Rows from block 2 of the image encoder of a small contrastive image-text model, named by matrix and row number. Each number is 200 + 30 x the weight over its row's rms, rounded and kept within 0 to 999. All counts start at 0.
After each channel's rows are labels from the 100 images, of 14848, where the channel reaches its highest value: "colour at peak" is the nearest of a few named colours to the mean colour under the peak; "peak at" is the part of the image that holds the peak. Only what is clearly more common there than usual is listed. The data: regions of photos with short descriptions (Visual Genome). In brackets: how many of the 100.
# conv: pointwise conv (encoder.blocks.2.conv.weight, 80x80x1x1), inputs 0-79

conv.40,184,139,137,213,109,230,213,154,184,228,210,195,228,194,190,213,230,205,185,222,202,227,171,236,136,223,227,148,217,240,180,169,208,148,178,192,228,255,183,198,194,200,209,179,177,208,254,169,173,174,183,203,191,192,203,196,218,179,187,231,208,214,139,173,213,227,181,230,189,202,182,193,182,118,165,193,220,160,217,195
colour at peak: pink (35)
peak at: bottom centre (42); bottom left (30)

conv.71,208,210,193,204,191,201,207,188,204,177,210,188,214,250,216,196,233,158,194,171,205,136,203,164,243,171,261,197,145,217,201,200,229,168,214,211,214,231,236,184,186,211,193,173,211,195,224,153,236,167,185,248,224,185,189,215,207,195,91,164,232,191,184,185,155,233,214,137,215,192,105,198,194,213,158,207,183,188,200,202
colour at peak: black (79)
peak at: top left (39)

conv.64,199,183,187,189,164,233,247,172,198,226,251,215,177,226,168,274,212,183,164,207,188,196,173,152,173,207,275,189,187,229,184,213,217,159,192,208,221,196,223,207,263,159,183,145,207,231,219,185,190,161,170,222,228,186,174,223,199,209,152,153,211,220,185,227,172,171,212,96,222,189,199,189,153,195,201,213,216,189,174,196
colour at peak: black (43)
peak at: bottom left (39)

conv.48,195,187,122,210,217,183,234,204,226,207,188,216,178,211,171,176,201,238,181,236,180,221,185,212,159,215,187,168,250,199,275,191,186,210,195,243,193,194,197,189,269,221,218,187,236,156,188,199,223,170,208,267,171,218,174,229,167,224,204,221,141,187,214,160,194,196,188,230,177,164,235,230,159,226,220,180,122,165,231,228
colour at peak: yellow (27)
peak at: bottom left (28)

conv.25,224,163,147,193,197,177,237,170,199,220,251,191,214,220,166,232,195,194,213,215,154,242,204,202,169,198,226,205,188,163,214,220,195,200,200,177,184,198,181,237,237,220,278,187,190,213,160,220,164,185,166,186,196,258,167,193,132,151,224,155,172,223,204,231,228,175,242,259,238,230,191,215,197,133,183,156,169,171,206,217
colour at peak: cyan (60)
peak at: top left (26)

conv.11,242,153,229,193,150,201,209,191,114,147,178,246,206,236,203,182,225,213,222,200,152,227,207,158,214,198,225,234,216,192,192,191,174,147,124,227,203,171,160,207,179,178,222,190,171,235,230,186,193,205,196,213,182,146,218,169,189,157,185,210,280,189,168,208,197,204,219,180,233,180,223,199,260,195,170,182,180,188,205,238
colour at peak: black (53)
peak at: bottom left (31)