A small contrastive image-text model, trained from scratch.
Training: adamw at rate 0.0015, 16600 steps, batches of 512.
Data: 203450 training examples, 41.8 epochs.
Rows from block 2 of the text encoder of a small contrastive image-text model, named by matrix and row number. Rows with one number belong to one neuron. Each number is 128 + 24 x the weight over its row's rms, rounded and kept within 0 to 255. All counts start at 0. Numbers have three digits each. After the name is the row's rms in percent of the matrix's.
After each neuron's rows are labels from the 100 texts, of 14848, where the neuron reaches its highest value: "fires on" is the input token at the peak. Only what is clearly more common there than usual is listed. The data: regions of photos with short descriptions (Visual Genome).
# fc1: MLP up (text_encoder.blocks.2.mlp.fc1.weight, 576x192), inputs 0-191
# fc2: MLP down (text_encoder.blocks.2.mlp.fc2.weight, 192x576, transposed), outputs 0-191

fc1.531 095:169128135170137165141076124132125112095174081104120094124108156117156151117131143096126129106151124179127134114087140128153145166104152168124120069114141132161132148132157111136125163081103169118110138113125176147135128130135138146137132119128113120097100118101144081132171150156112116127156136136128124143109124096123172129149092103128168110116123123132129150155091126106129120122125083114138126092149147147101080139139147155123147190148110120118135123107137122139124118141147113101103117152120106123136147175204152107146117113168093131137120156150114132121118067069140117080
fc2.531 087:099112122138131146120180123154116110174137097174127173105101144140117157119098116130120123117122139124094126177136067118105125133117145121113119129160116119145119117144122131151149095165135137115154098127170121077131106117155159124184097101120172132107153127151135153149168150070159122139101151137127142123130092160104097102076116146093137137117140113039076146120129115155118146128152201123122162128098094119100120102128102110124130105122171125136133165097150119153129146139109113115123146129131158137112138113157144102101135167125118128128114145165116158105147151147115097146
fires on: "is"

fc1.144 108:097176127141096122156116105146133134159140133127155118077121090152140151103144122132172121091119121084159092195103115143157139118116116125128107075086135108138128101153145153103144126148128113149126159117171143103143167098152122150093149143102108117081165117143149119114132090132162188121139138123133109116136103106128120149081135119171115108107182162082139104114144121116119111151130099140150105126117112146160116142119125128112143118159120106140087130097145123171130096134107128155131111117149174173140117143116127135114157140171131099099112094151142133114070084130138176127
fc2.144 136:126093181111113154078088153120151143179133071121137113133109144136113126135156093132096137123089094141145137160090127085155114117138136126102133101124120100130117133109153140127125103133127137106097114112148115109112126157140170125120109106147143159117137187173146096138119133132146052128108145154184128139149083116155090136103170116140101114142126113126113121096144102198129141110101109092114118158115112122167122115150123123140151106161127164152112153099138129153148114155083110135158142163141098140130153127126171131111099093169131136158104106159133152111163115146156096124
fires on: "<end>"

fc1.47 103:151121155145132105101085148088130130159154129088053127169155085120092122199101159132141151156131120108125132110138150112118137135143120113138136070130125135153096153113202138137143167088149130122118120125130151121124143169142063176132134148136090127127170089151121117157111134123072116111132116056140131127131133080146121116119132117144103160148149153104124117159117144128112117159125123133128112184148115129130132118136151115060131156135122147119141156144161105121140093106106109133100134124126112133131134126094108123120122128156163109114120138117097126167121135149123143173
fc2.47 099:129148129123095092130133107113129185114130220092150136166102111118126140126126118128089103156124139073132122140146104128111108124146123120139097137096124110137152129085140142145104082108143092151139105124134101110109169147127125106079154121135122141131129159123125148136098092142143147139168115122128141145142121139145074107150118065094118162140137123130114077110129177159136145107107162132139130138118173087109154142131163152143104123142120138110128140155098121106178163106074119149188155107146138142147112116088093141121122126143164123130098151138172106150134136165104118153
fires on: "purple"

fc1.94 105:112081144125144118088137136081185085111122164119087072126118146149116127144133153059140155159160137166151151087115129118136148111084173131142093135133134113133127201130120086130130151072144141122108146075096138152170128171105130139167114117132135135103117131134123102149142105099109112124140097121128124149136113122135123123146097114156138164134120122156106126122086137097132141114132090124095145147145160116131126131125162204078122159110132125137150159136160145135138121136149075108070100126140096116151130155117093119129118127110134147135117116114116118151137123160105130140
fc2.94 108:121102132121117114132186142149106141096126136153158134128111147094127168146129117120148140125098126125153129103097115110136140068124135110142149112125134149124116135106107140141109103091139138077177122128053138136120175125086140126146118134141125135089135102141098139091075117140196111116146157107105153132149189134136077142127122118154108095150125116121166131081100138169143121112103124162118117112120126117137144147172097185114115163140136125142124071138161114105121127132150157115106111105129170149104102085137109153159151150100155137111137099079109155145147125146157148134
fires on: "field"; "baseball"

fc1.318 119:101142151169128116080170097116112142147096146111133146122133139117125141144126141111141103142091154129127134129120136176098121143159153132151139137126134138108120205112104119146154150179157094133129133141112073113126146183121071135146100152126158172108112171119152125115126105129081162132136048146133130143098140132191137098144086110073117153133150115137139091125116175124160132110120138128131128129127143088129138150116086125146104091125137119136098099076168138126119126153131121131123142108122137120147112126134091121133154141100137146127092102144123121153129082170082139144
fc2.318 130:132135089125193135159127178150129132113119086124139159120122131134170126106129185153098125102119114126121102111143127136164137158155117165130148119177155121111138107116124125168158125121118138088127148164138111098088122140171129112148160144101119135127103143087127148126144176128114118157138182154097113120150099118095102100107111148112153121093099132134134170144106160109127109122134165126100145116109125132107111136141126123148137129123122104166178101101130109141098147121142116083074111130074115072136121121116119098122086130104080173165112153189108155128120121163156128121
fires on: "is"; "in"

fc1.202 105:122148110138131116147155172120186151117095120123130101121137085162149117116134147133193156104154139107128138116134127163163124114118149127153095099146144101140086116158117125085128135156139117135116161077092124124200145120105122125130146169130093115182144131119109138135153123115140145113102110115125116098142128103138083128171115161152142127109139173159096140121137136075115140178113082116149119111139132125115129118099143124092089121099122100142090141129099127144130137158113123135129090141154148153144088165103076129119158141124135117107127094133104110127126141094139217131
fc2.202 113:117169124117144148124128121147137117142121116154120168110151140137116118152130141147122129125116112144104116161101121123131161194142132148053130115114136134124181108130123161117127130118086153143100134137161136124102113130138144131100120111127144097113133070163152141144133147167103128147151139124091137124158133131101139158105146104166159125114111130156108120150157110113095132132175173118134158150116112160139133111157145140107151115117101155137183099105169107127109099073104111114145116146163129101097146143121106069117089103184129072101120118132160133075081118080128091101
fires on: "blue"; "is"

fc1.373 116:087137184120093165153121119126147142127173118114141131147146092128098090140085166149137127133107132176117138124114148147085119171124130181120138111118126120150115136113132136095158124116114130139099092134156149104111137117158109141118086169149112144133175127154125123082153091142103196108111130108132168131124191073153114157098098151094133103105119118109106116161109134138177095139160138175155108128122127150163134138131117124094123126140118103135131138123190142117162069137132122131100134126125101123119141146121124129175113133145138101135134109142104108155115114138063114143
fc2.373 112:088144139160154140105102100116109120192138101115128150111130126149130161108143128120095062123081124109104113137105142148117131123131153123137137152092074123151114116132154133132151146152153097146121129121139105116143162122142129107129167156137180155073129161122151090120162112100190121135103132114114183112122159112127107112115136061095107145107166177117114134113116069141116102121113136107141153149070145144155142115123134127152127149122134145148136142091165137132129127139108104098129157111123177120123141141206143111096129116153170154116102112114133124124131108098126108123
fires on: "<end>"; "food"

fc1.365 099:106123121133139158071084126103167111138139147123055109117114098145083112201112116073131165162160147127100093119148153120163116134122148162115139138093187077113096127132141122091143163130127129143075105094129105132170121085147126109134135127103177177121124140149173130154128103150115118142082099127163126103118129128133091111168120125139113146145107140152160093105082132121125146113174128113115143108133140158118106126149106126151144082132142135118120146123146117153118104114115112121141182161143101134097162125112118124130130125135151160130121140128135099131093131136138116159
fc2.365 101:141141145088124092172139141138154095135117140160109131092120116133124122129123120130115124123170106124128138157131094083123089117168089100110133162134131127114125117109127159138122132115122120109109087151126131131137139193143158102160166141114122104154123124133057160110075104120142120145066134148122163127120151164128115140176167143098111105102162115123160140126139103163146129076162125154164135099092104166120124099130130095160126117136131143132126161123113153130138159117113151099112126069104166083123157085158110139138122128118138158128172116073132156113156141153102143162
fires on: "grey"

fc1.402 116:153152151141129102117120097123085129164139108124149134101109139075138116126145121122121133124119136129145150162120184122104112114142117153151143119061148132137130131135155132141133129155124095157116133140152087119119140135117118113120107159102149147134130134112133119117092124227130148112122139131126112104111122152161109107125133131103145128166185152142174134112148125136132145147126124131062116150135161108133156146122107141121155104156147118106124090082131126136109107111106102136113176160119137134133116114181164185185101144084130082133076132124099142119053106144137111092
fc2.402 146:160127143114102124105175092105070117127135109092114112147134119139137081151075123140095131151113167139123112135124140127120096105142113144118097134106164104141162126153176105161119102100120117140098112108141165129111160137118129106098166150120122157088139117133087140145134159154110124132140162062134120071165106170144103113095132155143134149145129147097123139115128101139131144139184144124102105133132133152088109103153126147104168127132159086098108093130160093159119149104124119130127190130159141147105119136166162150123129124148126142081109161144147098086133112169148110127
fires on: "door"; "the"

fc1.214 099:144143130122100123124113167112086090088124129117147128155121147116108087114133110140115161113159120103140126120135150140150073106111130132147140152074173120142138112137157127103121108143142115132118126143102104095111145129114131102101104129133118119200117153110153128096115129135114141128127143133141124094102109114136089089154129140094180119156156160152145133136136126140167149121110115156113130141133217109144138168114112131128103152153155134084068120120097128104138139167154131159121173138112122130110111110119143211167126140063091149125116143118089131144083137133159128105
fc2.214 098:090078146122112088111143094096128127159137105125122098132129167159109152120158136095123108142101102132143154121134157097128117152115139094111113153171075138076138128085127170137136131135141128121168149150138114137128144114157102111137111088174169138111135127147141124126149122085092144122122112162110135130108125128128178124143126137153110180107143135124097145234152109148136103136120157105107150124122116096161130118148166109158131154092123156124143108136181168101125164129117125116120171110132163098127135137119111108095119105115137105108142119132152067130133151148096101108
fires on: "is"; "on"

fc1.221 104:117129136116140122106120166044124139173147176092064109153126120115103129155098158118100167147152147118102122147119151101114098158088101142129139147138130123187130134133148113125198171085121134144130081134165086112125084135161144135097124131122170121117140138117142140169111112134094104137144130120151156123133134135107149114112105120107159152123130114156120118116115166128136132125182120155101135142127152137114136147117135146119146154138188123076145141121165135129144142109123131113147158163109037126134161122113126144116118152122112111123119142154100125130148098113126125080
fc2.221 104:129132146136105120127103087137135087111110071136134126107115159137138120120137088172135162132154107172186124120093167121118132148135189148089119090085145111087112126110152100132108165155119112124161155140089158107094101178115127124109105116137116151151089104132144119123136116144095155139143125148150106110122112153104128130087145156111136155134174140096161123111105150160157140151132110166131158162118146108149131107098148163144141131114125122088113125129103153120117174102095134138124094118155090110177116117137160173135145120183136115112092166096124132121088112128113091132
fires on: "brown"; "tan"

fc1.556 112:157140131161143104112095160108138125133141135110091124130118125124141179128111150131140144097215111062112106151132149117175129161157109106135141129146162123147127096149143117136152142135135120135097120137137064129167139146156131113120151146066152133100138121100157128154122113115138117143138126147157115133121069136113129082135132128136123138116156130170163128097120134116117145102130105126133149111126145142092106139135110112146161112164201132127112140072112111163120137134121140133142126169104122126099128107108147125104153185114098131118078152127097131115123072134161189088
fc2.556 128:173111121125116104086151087106097114145111133126096104105130132106103116178159124085123135132124172133146132150161150110121095094150120120145118123125117149072123160105130132130104144143147100138168131150064120150165131141125125102141134114103121103154144065116141139145083091147134136129130108107113118099100142174173183115161126164149104147150168142150164093173125119138136165122135132145103122124152114097132151116100107120146082150103149124101117069160127127136106157105135135138119148129135186142129140115122077132131155133123137146130154120064136123126153177159135120121
fires on: "door"

fc1.253 103:116091172123120078149116097143164147116150131127087117128114139149069133175137142088137113152124127191166127130149138101119125147138116122128118148095132124109106127126119138123121147122145139127132110135132130107133115152172064155154106133150096163122105136163135104147127079113114157142075090140126106135112156101162120147137133144092103148094128114117162120130068159123175103129161133165149093156136122129159107137070096153132127151112128120141139149134157137124150110135146118111092126114128111124156149128160101116163171125151137158099137098156123083199113115130098148169
fc2.253 119:109107153118123116132102148119151130139140142117094147147117122154087161130138122141119090130104104108124150156128084117079116091134098074136108130128093111175114123117142132103099075123142130120154087110146097106143121112158121151149149141134118145117135150181130112103150154073122122130128107119180153127198134099143094152126149104107114131099149115117100153117091118175153091119135123134163119116132120134126099122121148093114131155135124160143102175135138127143193152153124117134166124069129158154145154138120109128100181113116101163092123118117127127173183139150109162151
fires on: "orange"; "cheese"

fc1.215 116:183152132163139159122108104118111126120160166113123104093118152065148122118157163083124114100147112184102144128108146109096126155132166164127115135134120152135174172158165106156151147100154146118135137135141120153146140156136118144143140150084131105125108096089088092138115136168113136115152110130114139134116132125159194128110106111131145110102154190146137134124112140104117116128118087115114105196135129134153119143095148126119160173153105125122152136121123082107101085110135094113099119136104132107111141163147107100163095128118131131149132150132081137135116080095149108119
fc2.215 119:055153097109118151136137109157149082162124108187124182119126121136156118116088135137109131138108131120129126136121102155096136136090177155131136120112128108134119122143124083098153144140113114114136127148175156073124129112120128097121127157140139143145110125136151142160148118086156135144100160130139145126153117145088072143100134126099174127096152117080111143099106137131123118136159175136146137154064146125146152075110120115082083144111156081104126148135140159164129131124109140100137126118133129142154117118190167137102151144159127150142135126103108150108114136136094083110
fires on: "brown"

fc1.169 102:145133188195091128092116086104136148121128158131098102118150110140093140133115116103174119144154130109092102137156143126127130130143151127124115108116151115102111161117142148118184105160152124142119046133107088154158150119136115149126106108151166146135136105144145126139153111133127154126113050119145115091100102109171169099135117134131087158130175143126125045118089121118123135119151130117137122145138098117118117124129102101150122098125150139121082139139158126183121138154114124151151109139148139128113148145098117124118187152164142151119135114118143087132095123131110140133
fc2.169 099:124151186151142146117081149144101092126099099133141139116170115123124136080118114167122076122093123149137064110132139108128151110146181114123170150114070146107105108158142126125144125134143136121168126140083146118150125108151129098133134141131123148132101127120110094143142151125145115113152126126122129076124128109115101120101125118101122117122187146138124171115103100149127138145124099159126155167093125128130127138159128117156113174122130132127151125096139100137093132138128127139126087116108158095139113143150201085099098139166155158159164110078109180116162078141150121125
fires on: "<end>"

fc1.491 101:119123132102129100162159154085120143148144109109139110106087153164137138113135117117113142128189152103144132143108164113164069140071112142122096140106112113126186109187146135115148162122124155103102138138147116093128140154132137111127141125108112124146108037108122137137144120117131155136119132152123121077075094133126183114116108120126164137081125137137148149096096150122181132131133126151082144130124147133138129182084153154129118137104160113096127141126119137141173153152125130123114161165129127118133139134124095155111118202102109155123143123143121119129126146138102131096
fc2.491 108:176156111130144113093108133142125108143144153122090142131121088083155095141108161144095118136135140166131104121126152127110140110142100112168128189137092122109102143115113089172134191114135125145118175111134123141132106184121076110119168185084080148126111144095084128129098094103126107106115138116145110152131145159128117140125142136115088144124140136131169166114138153120119118114126121151126104149122147150098116122119161143120175120137142122137154158129136148057128080107145122128083136139088106120119136097121123147139094125119130155118110162112079152143147124164134161168
fires on: "is"; "white"; "yellow"

fc1.194 102:135151143192129112126142131101116110171147169118102103120093123125150150118144151099146154124157124094108151131113148135146128142113142104146131117121135110120097169147127087139141165140137101147141091084106126129205146163122130126137135134082143127142132127113094116146135103130125101141098114136164114133135118143124157102160131117125152153143213129173103121119129133095113162120144014104120145102138171118113117122128137152113134126120209123145099161072124119133127119144149099112146121138127131132117121124144148114116154167109144116122089138122092127122127099142120142092
fc2.194 108:114099107163122169141118108141126155141130159083111100083142114100138119118141162136114089104139095185124140116115129163129097113122148160144153186174131146132084156072079164127165171150115111150105160106127086138119095175112122165139145162136127151147108169112080115104129079122155122121119116141122148110131144144150137130176116155066119100124136099129147137175175146121159127116135104133133118122139090154101131110102117101169164146119111124147110133107122149117119144141147140102114124080114140139141138130118127110156099137120149124118149097131118110089161089144105130109
fires on: "is"; "the"; "wearing"; "of"

fc1.477 107:171174131123086121119123117119129096096153102135118114134125108134135092123097137125154138113133137116117150137177121142079127123139121119145104102105156111147123140159142113081127088133169105170146077132150128124203129124150103122150074126073102122129148101145142139128144148120085174088113092122153121129110112120147102110120116177158158131111137139128086123147119154124149130144142139127136100134138098137103131142100128112105114147145114102112100144130118126137124103138113092145136097163124126146089116166130141162175166140119086155094135161145094097202124133089147187116
fc2.477 121:134148112111123137099103133130121100139180119109115125147115103147111136137120142133124135143142138086088123120186141123125132155109090085086150128128126131111134146142136089154118145141157116182150145143136146122154122093165138114155110090104141131104187124150149129116118114111089123096071120121198147161133093098117167116143143097187133155134111102104088141171152120149141125163136172089160124085077139113101150102162160116112107102126137150141108130146113131104155107096115090157137139147147130130123141171103126102131129094115112091101124161142139110154140153166165126111
fires on: "blue"

fc1.458 106:166098154116149096078147089108177115135139100134118095114094156124134121143138137065160125129197133151149142138130143133118134138090151125136089106138159130123154171141146099143130097122143107137095129136123124165196165154115131108176107116117133125117139137113121130169116102118118170102083090137138099157071075149167118100157115175165103142125162117165119141117100105118127158120126102102133127130125129097140122128102095118129125131124109125097100139126095140169110126127111084112123154201136136121154118152161105138167146120145111125134129135147137130148115144082145132123
fc2.458 104:106163093123131155117151121127165111124123132185144189126122136139134160110122120133182110120119128128101132110132140169105172144162177095102101113123104166114174124155089142149105087135146135140125119168112135171159155117072123115192106110103098108107138118129121156118141116105149173108163080140097125185107112128128128133101114080130127095104176088157096130146137135116106132115103154126150148146089147099107171127146127128123083108156099123122151138129095137132116084142111124125168112140127155099126096139158143129116129117144134092141136095135143148136099150096118127140
fires on: "blue"; "the"

fc1.61 093:091129153146131049117121116114122137162161134144127154126108139121094151136146128104168101150088119147157132126152127132122131149125131105150165119115117121117133143135114126130130113173119113130109148138156114070124101107138067169135099135152109186126118157175175106118132092116108159121070099146136084144089135101146109147157152144143136169125141135098107127131119139131154097148113132104112131129110117088188124141098085106112087107134157131122120153120162140154142087154110103141106162144118138128147142108103127148147156146116129083103111107143135108196084127137101168129
fc2.61 099:143135116102136136124105200107139136076154139101101105150155146124113087128132116134125177129131080121126135115128105091150130085113101126112128169126162087153155102108134099091127071106109157107127093113130119099112080123109152124096162105140120087191087135136128131145120172151131095172114134115162133112177124110117113118134163090147148143136106118153136122082109126123154138127167103175133128148180177172116116111122134098114160168138120149124135138149125130134130151148150142114177108126116112114116147098069148135110146120130098171122139117123131125137140111121152136106
fires on: "is"

fc1.98 106:137166139168128142092086137135137146111109119108084116126162085109134089141102147106168162134144116135124146116134155144130148121168187129175114050115188129146068152110162128114130145133151119144101124103105133116163157143104097139132118174144098135136156143109117099140111117143091120121117112085170146122134142088199071117143120126131119130149168167131157106132141154126121148137122100108156104138158136143106137109138122122086119098166122128130132145121141106113108088129115104127127102123122126121138110126127122118177120129147168124125119143133059126141082111155138139156
fc2.98 108:131112118098103091121111132134163153060098149082149069141156138110139133121136166120126139128132132108198124151137098127114105155134153129156098107117140085129135149141113098123135140108125111185106169116157141156171148153112124099128117124156119122124140124113094142189112094126106146093140127113162154184113094156097126120114102103130136169104147103116130138103144158112161136146146108128127141151148150108130163172107168170110116131129113089093135111120110133121142132119107117125150097170121093104172077130118130127138098136142139099109152171177167119132126111140102149144
fires on: "purple"

fc1.412 104:104109122115107121095172125132148144131149148129064113118099103145122117175089144096105191151170190172125147135147125113134117125111114139148098141135138077133109152128112088107109139099107155148126136071089124136154106148127141129106130126121142148129123104120137120145115098157130131115122129105172139120129154135138118150157112124136153167119115112102145061110095143126158133118164133126091134099165174162101149128118104147089106099112213107126139153135143143156173125112127079111105114149159118158107163128113101130131111157111123165120121155128130091146145128138091128145
fc2.412 103:132120135154130141124176096106135084164148095106150100099110114118152130127086140125130150129128126102114089114132133134131154059112140126134130135113156104140131141133129133137144125097154106132097113099120108153158185152093133113148166122113142129062152158110122147115113093126188130093089155055143152129159104128134087097105157139149094125161140166108154118128157119121130150120136131163148112087106146152084095124145139133119168153154149123129120099131163124171119127111124110096100153120141123160096084121139160144115113121163165153146098145117149154116129075148161117143
fires on: "field"; "baseball"

fc1.260 095:148150123105111104127133200138108110119106159112133095156156119135118104114126132139125164124118134109148136143155102125146090111118110120155088139135127121159115121182146114088130109133134114148151141105129150070148123097132111117118116174129109098172160093139091125138113151126136117117066137090128161118142145109124085123140126162161208156142105164121099141077149151128142149192134103119129103103142142131157133132092145132054105142117116096107117131128120107112137119123170115173131127118151129140103119136105111148147127124086108118075141105165093100150140138134136172122
fc2.260 103:137145114134162138093085124136151092151137061148124168098147174139125095130117106152132134124142106153132112111056114140155164137115174088124107108111175146136152129144109112123114131153119156104099154142158149097112103138103112158151091104118118124125111117179141133150179149121087126140145119140128113153131073111119141130078149119147127168128131152136117131145134141130117149147125182094139164137109121129122127091116148092123162132139087168122155156108142096125108107127107105156134132161148106112117130120088124090118141104178092102118078158172142146140093149142159143130
fires on: "broccoli"

fc1.229 108:138153165128140096150161150055093130171111101104131067131126105151110133102097126106117129162108136116157140181160147124146093142112100144121049117122117120121151108146159126136182149107144120141142132127166131084149118129156127108111125129140161125114140128117121143163122151148116122130118137130112139092127126121124142097146105158102177131120128118142087150164147132115143143204160129152152110122139106112115098134097122159103126160090181119086129098116135128123138160116121078120136155142169132125151128172165120124116134139128147103119137132179111120122132136179104123079
fc2.229 110:119178118124146097122112162092095117155121150171128158126110154128118129104144123115111150132110147077111151143136106142104124137192109106131087130102088105160137142167101138108122092144132111159147120122135042102144137105126185108105126122100168107163150159119147154152145128157109133134148107143125140136125120116108106113131098092097145163142123141181064131135146121094076169136121139125130150141133179093132108168147136164133088122127151122096113113122118109104125143120131083152185144110130136148115141161088155112120138141131120127157156156122109125138155140100142131095
fires on: "brown"; "green"; "standing"

fc1.80 102:123083105123148127088111139120171117111112155128080136113150138131111130197110169091127125168139145178123073106116133123134157136135190126154126162140127118121161158157101121132137146090131131109058158118090126150141123162114104159142131123137112137090128143158144113165144081116119138128115068144118104149076113123145102143140097114139120152105113129139154103098095174063105118093121121121111141159117134127140096164150111156148127106120107115140155147131152119132130109130167141110099108115125104113127132129118086112120109134120144177128129078114143130157138118164101155167
fc2.80 112:114139146120131094145157140132095121109127140137157120134127164116106117157178105110124146149068103085174177148073145060108137073118124115116125127096154130116148111107151188116125088127129095115127113140124137106105167148122130134125093111159131101112122148182150119111045131178152119138150134124095121151148134131141085142133163118163143117176132155124120116116153131164133132144113123123123085136160121092200141129142108165101105146127109135135126070146166120112117118107128118146132121111158134130129113129127119146146123105125141108113125086102159156131128128152133111105
fires on: "field"; "."

fc1.2 114:140083150123129134132132161100122090137112117108114126122122152136127165125120167116125142112138120133090137134062165090124119172123095142125146159147127123169163103206143139116147150091135155115096121122137098135123120152168120144144137124144152131066128116149101107116166109110123119131149138145122176120084170101118164137117102111118148128093140146142112134182089154113127097115125106152099143153132116169127114195132132176121160136153141128098139158092131105116185155139144135119109147127115063117078178117158100124129119146100145107122123119145092110137131126112136143138
fc2.2 113:129103116115142097122123129098109140126130174138136099137164174132121085154162122101137117135133097100151191134118125098123114119102137132116150167165146149101142145102160164127146101149123067136093126170156128140115143131136121113155125088151110094157111140127154120138091143117138135142084108131098114140096100160149157083143164143130128149174139136125130104168166107120161155133124099086103133152135111104171174088116103076143119150114082151120116109138115144131089155133147125121163144126125151085150112119115114152124128113095114110152144062114181130116122151116110084123
fires on: "brown"; "orange"; "hand"

fc1.357 097:100132125147147142075157151133137107175092138125102150135154131092122103162122128121166165112108130150121139108113123138124140112092175125204136155146162141172077151117134091119120131167140099146097163118107122098159104158115081104156095171139126174127116140129162079126136138104126118105098104100134169129112150105157067107145129122140127162150131165148125138137129139136156150128109141102079135128127163141133156120099111125085121148151103142114129135102106126120103075143123078125132103164112140120115132100128141149182112128105148117095106122125094131160105130114158159132
fc2.357 097:162164115120104166139086096094131153150114116136142156147122109097153124095084116128139145118124136135076140091129148180110138159140139112120115133098145174131168123143133125162125112112134182141111122166168143137136133095074114131129109127132120106127125119097108115131158135145110177107162116133148136145102094123155157116092106063110127111083122088159124155116136147129115108133122131136134122171084125131098166091124173119137119124183121110093143141159094111124122077144160121155141162182089113098127108145154174174139120137103116111122128174139114124125116139107148147114
fires on: "blue"

fc1.342 091:176134122129090123133120087106132120104160095128139127109105122109145129121124112148138112100169134138131080183137167141133079157088095145132104143125127120122191116162120110128140107163117103141119121137154109122136126136150120111110122129085144109121131128091134137131137092144126211132115132155137131088071088149139164100114111155129133127113139122168147122120130138123170127108128131163157130145114114126121120199119095116152195096172108121102107104104089131127105153121115136153147170175115151129091116132126135201123129154140091136127109130164144132121116116091129135102
fc2.342 088:083127127123122132177114137153175140140093106156156140120135109153118139110061125124148109176113125129107128096088109161119118085171142132130171132129162123100122114073093114134125157128156115131083119168130149148127119111132109111129127151129094176122111141141123146085140115075105119132156108165113107136161110089128120123134107123110146098135130109153132193131115165160126121091139145121148093085107160111125127108126126159142080160123139127167130143160124158128128107179143117112088143087147117149145116143141099146119139110080149175130138113129098152147123160185104146122
fires on: "door"; "sky"

fc1.4 086:124125128129119136113125140133146106135077156123131117138145121117125100138123129129180170104118140155154147127132117151084130106091161133194127132144162150164102162128137108105117127160145101162101151118111137132187127149122083130133087175143109121131147120121131087129120135125122136062106109072133178129120128109170106133154126149158126151140114161158115137109144144133171149150121112114120098112143140159150143118068128122046126165135099123113113151131093128092125078133160079148131102152129133128116106133118136140187100107112120128088124131143111121166125145096152163108
fc2.4 086:153135125127103170127113100118117135136122112156158149137102097145178153087087136136144154124128149117114145099120135191107145145138137064151128154099128157124160117160136120167106122110148189140111134151136142135151132095081090136132123132117117152110120104094115095103145127126123159091163128132156133150121100144148151117089124074117125126075130081135143148104104122125149081154109143139108107156079117126090168094137168144112127104156134107119128154158105134139139094143164098151144152167102099115123085144154151162128139152094108134106110164134122126166128143123126185135
fires on: "blue"

fc1.482 108:162163130145123132137139110146150099082091118141127135101139096146145091112125142136183126118141133159118137103126156177106120111172178129179101121118143116120089137158111120124109144151152130142105129113068159147164173116097105126166145175120100135164113114107060136123157133119124153120130113123116094111136152131131091143140114145109135128103175199149129143113125128085115132175127118096137117093149147145125124121094171130099104101100099073128110131131081114130122103147114111132084095120140142118126090162140118117144130119133132139110141155113107124146112144099154174171
fc2.482 106:135148148134146157126162108116131110146153102143127137105109102154173131133129158145124122125146127128092108126133139159141148143109079138095175141128129120099191130127118152156106152118085162142074127111162129152111119133125150144109153112096176119094136119095150147125127139173109138103097180129117096129164097150087170131122151139184122126109104124143128139149142054099108105147158158090097129097099108155111122107145159110098163099122158146173156107136177132186127118089121086114110130171134128141122129157108125111108083121139113124109104139129148125109120111113136116098
fires on: "blue"; "is"

fc1.553 089:184148121121126135121109144134089125113176122118139113127104146099142092121156103135115128104192110156133083162147162101166080109084101130106103145085108136132152105175152125118134157137137138137144133141117132080130104121138136119115096119061146099179133083100140125137113135151141107135098134136124105103106118137131144117148143133154172126142139134183160142126145124126170160137113115134134111109132162144107133186086126120129158127154118143138122147103108115105109119120126127168162116192121135122072132118133153167171102154146069150129128128138116142116130123092161114092
fc2.553 084:092151117113119131158129098142163124141076169138125130123146093165143113118095146092142093162119142119123160111089121163117119106166163154156163163150151096102116138050125108124140153127156103152083131132150160161169153131123093096151171160129080187116103147127112140121133124080126111125137110137117120135165113116150110116143115125116144109109144118146134167146123149113137129083155119091124082106109145144124125089131134122128091164108115106146122142146129156139125093166128110095110143087138129129173111157155085129110150123106119178118151104114124111120130140173092150142
fires on: "door"; "building"; "wall"

fc1.313 101:114140126161166115152080123110137140165108147123117127141141100121150130119120168138136125162118119134153092175083160135105136175131108134130112125139103129137138092171136107144215117139142067132124120142165109104125107117173068156135131156096151128120159133112130124140126129118106144154145111157110118133126160155116144118115112177109142165115120125134120138116127170076125107154145118177155104111137129107141089153114120173124180084113111091137145130102130107108112142103126123124154150119126066114140109162143124121118141120126149108098117082184119138123123092085091158109
fc2.313 097:105137120125119136153145145127140149089084097106191150128135137137136142126159156137130131130090115135171115144101172153150097077153125123107099102126145152113153119106142109115123107140157144099119135151131151142103147107107122109131128151128136140135098141113117123128119174129112095119153134137135097104128124120137111147072143137116133113107150105141135186115104149134167072172085112140122088088124171084169125173082144127122103127119130091140128114139098098201157125151116132137108125159114127139201105121129150106110100106124075165177116135140158164121135156141140126137
fires on: "orange"; "red"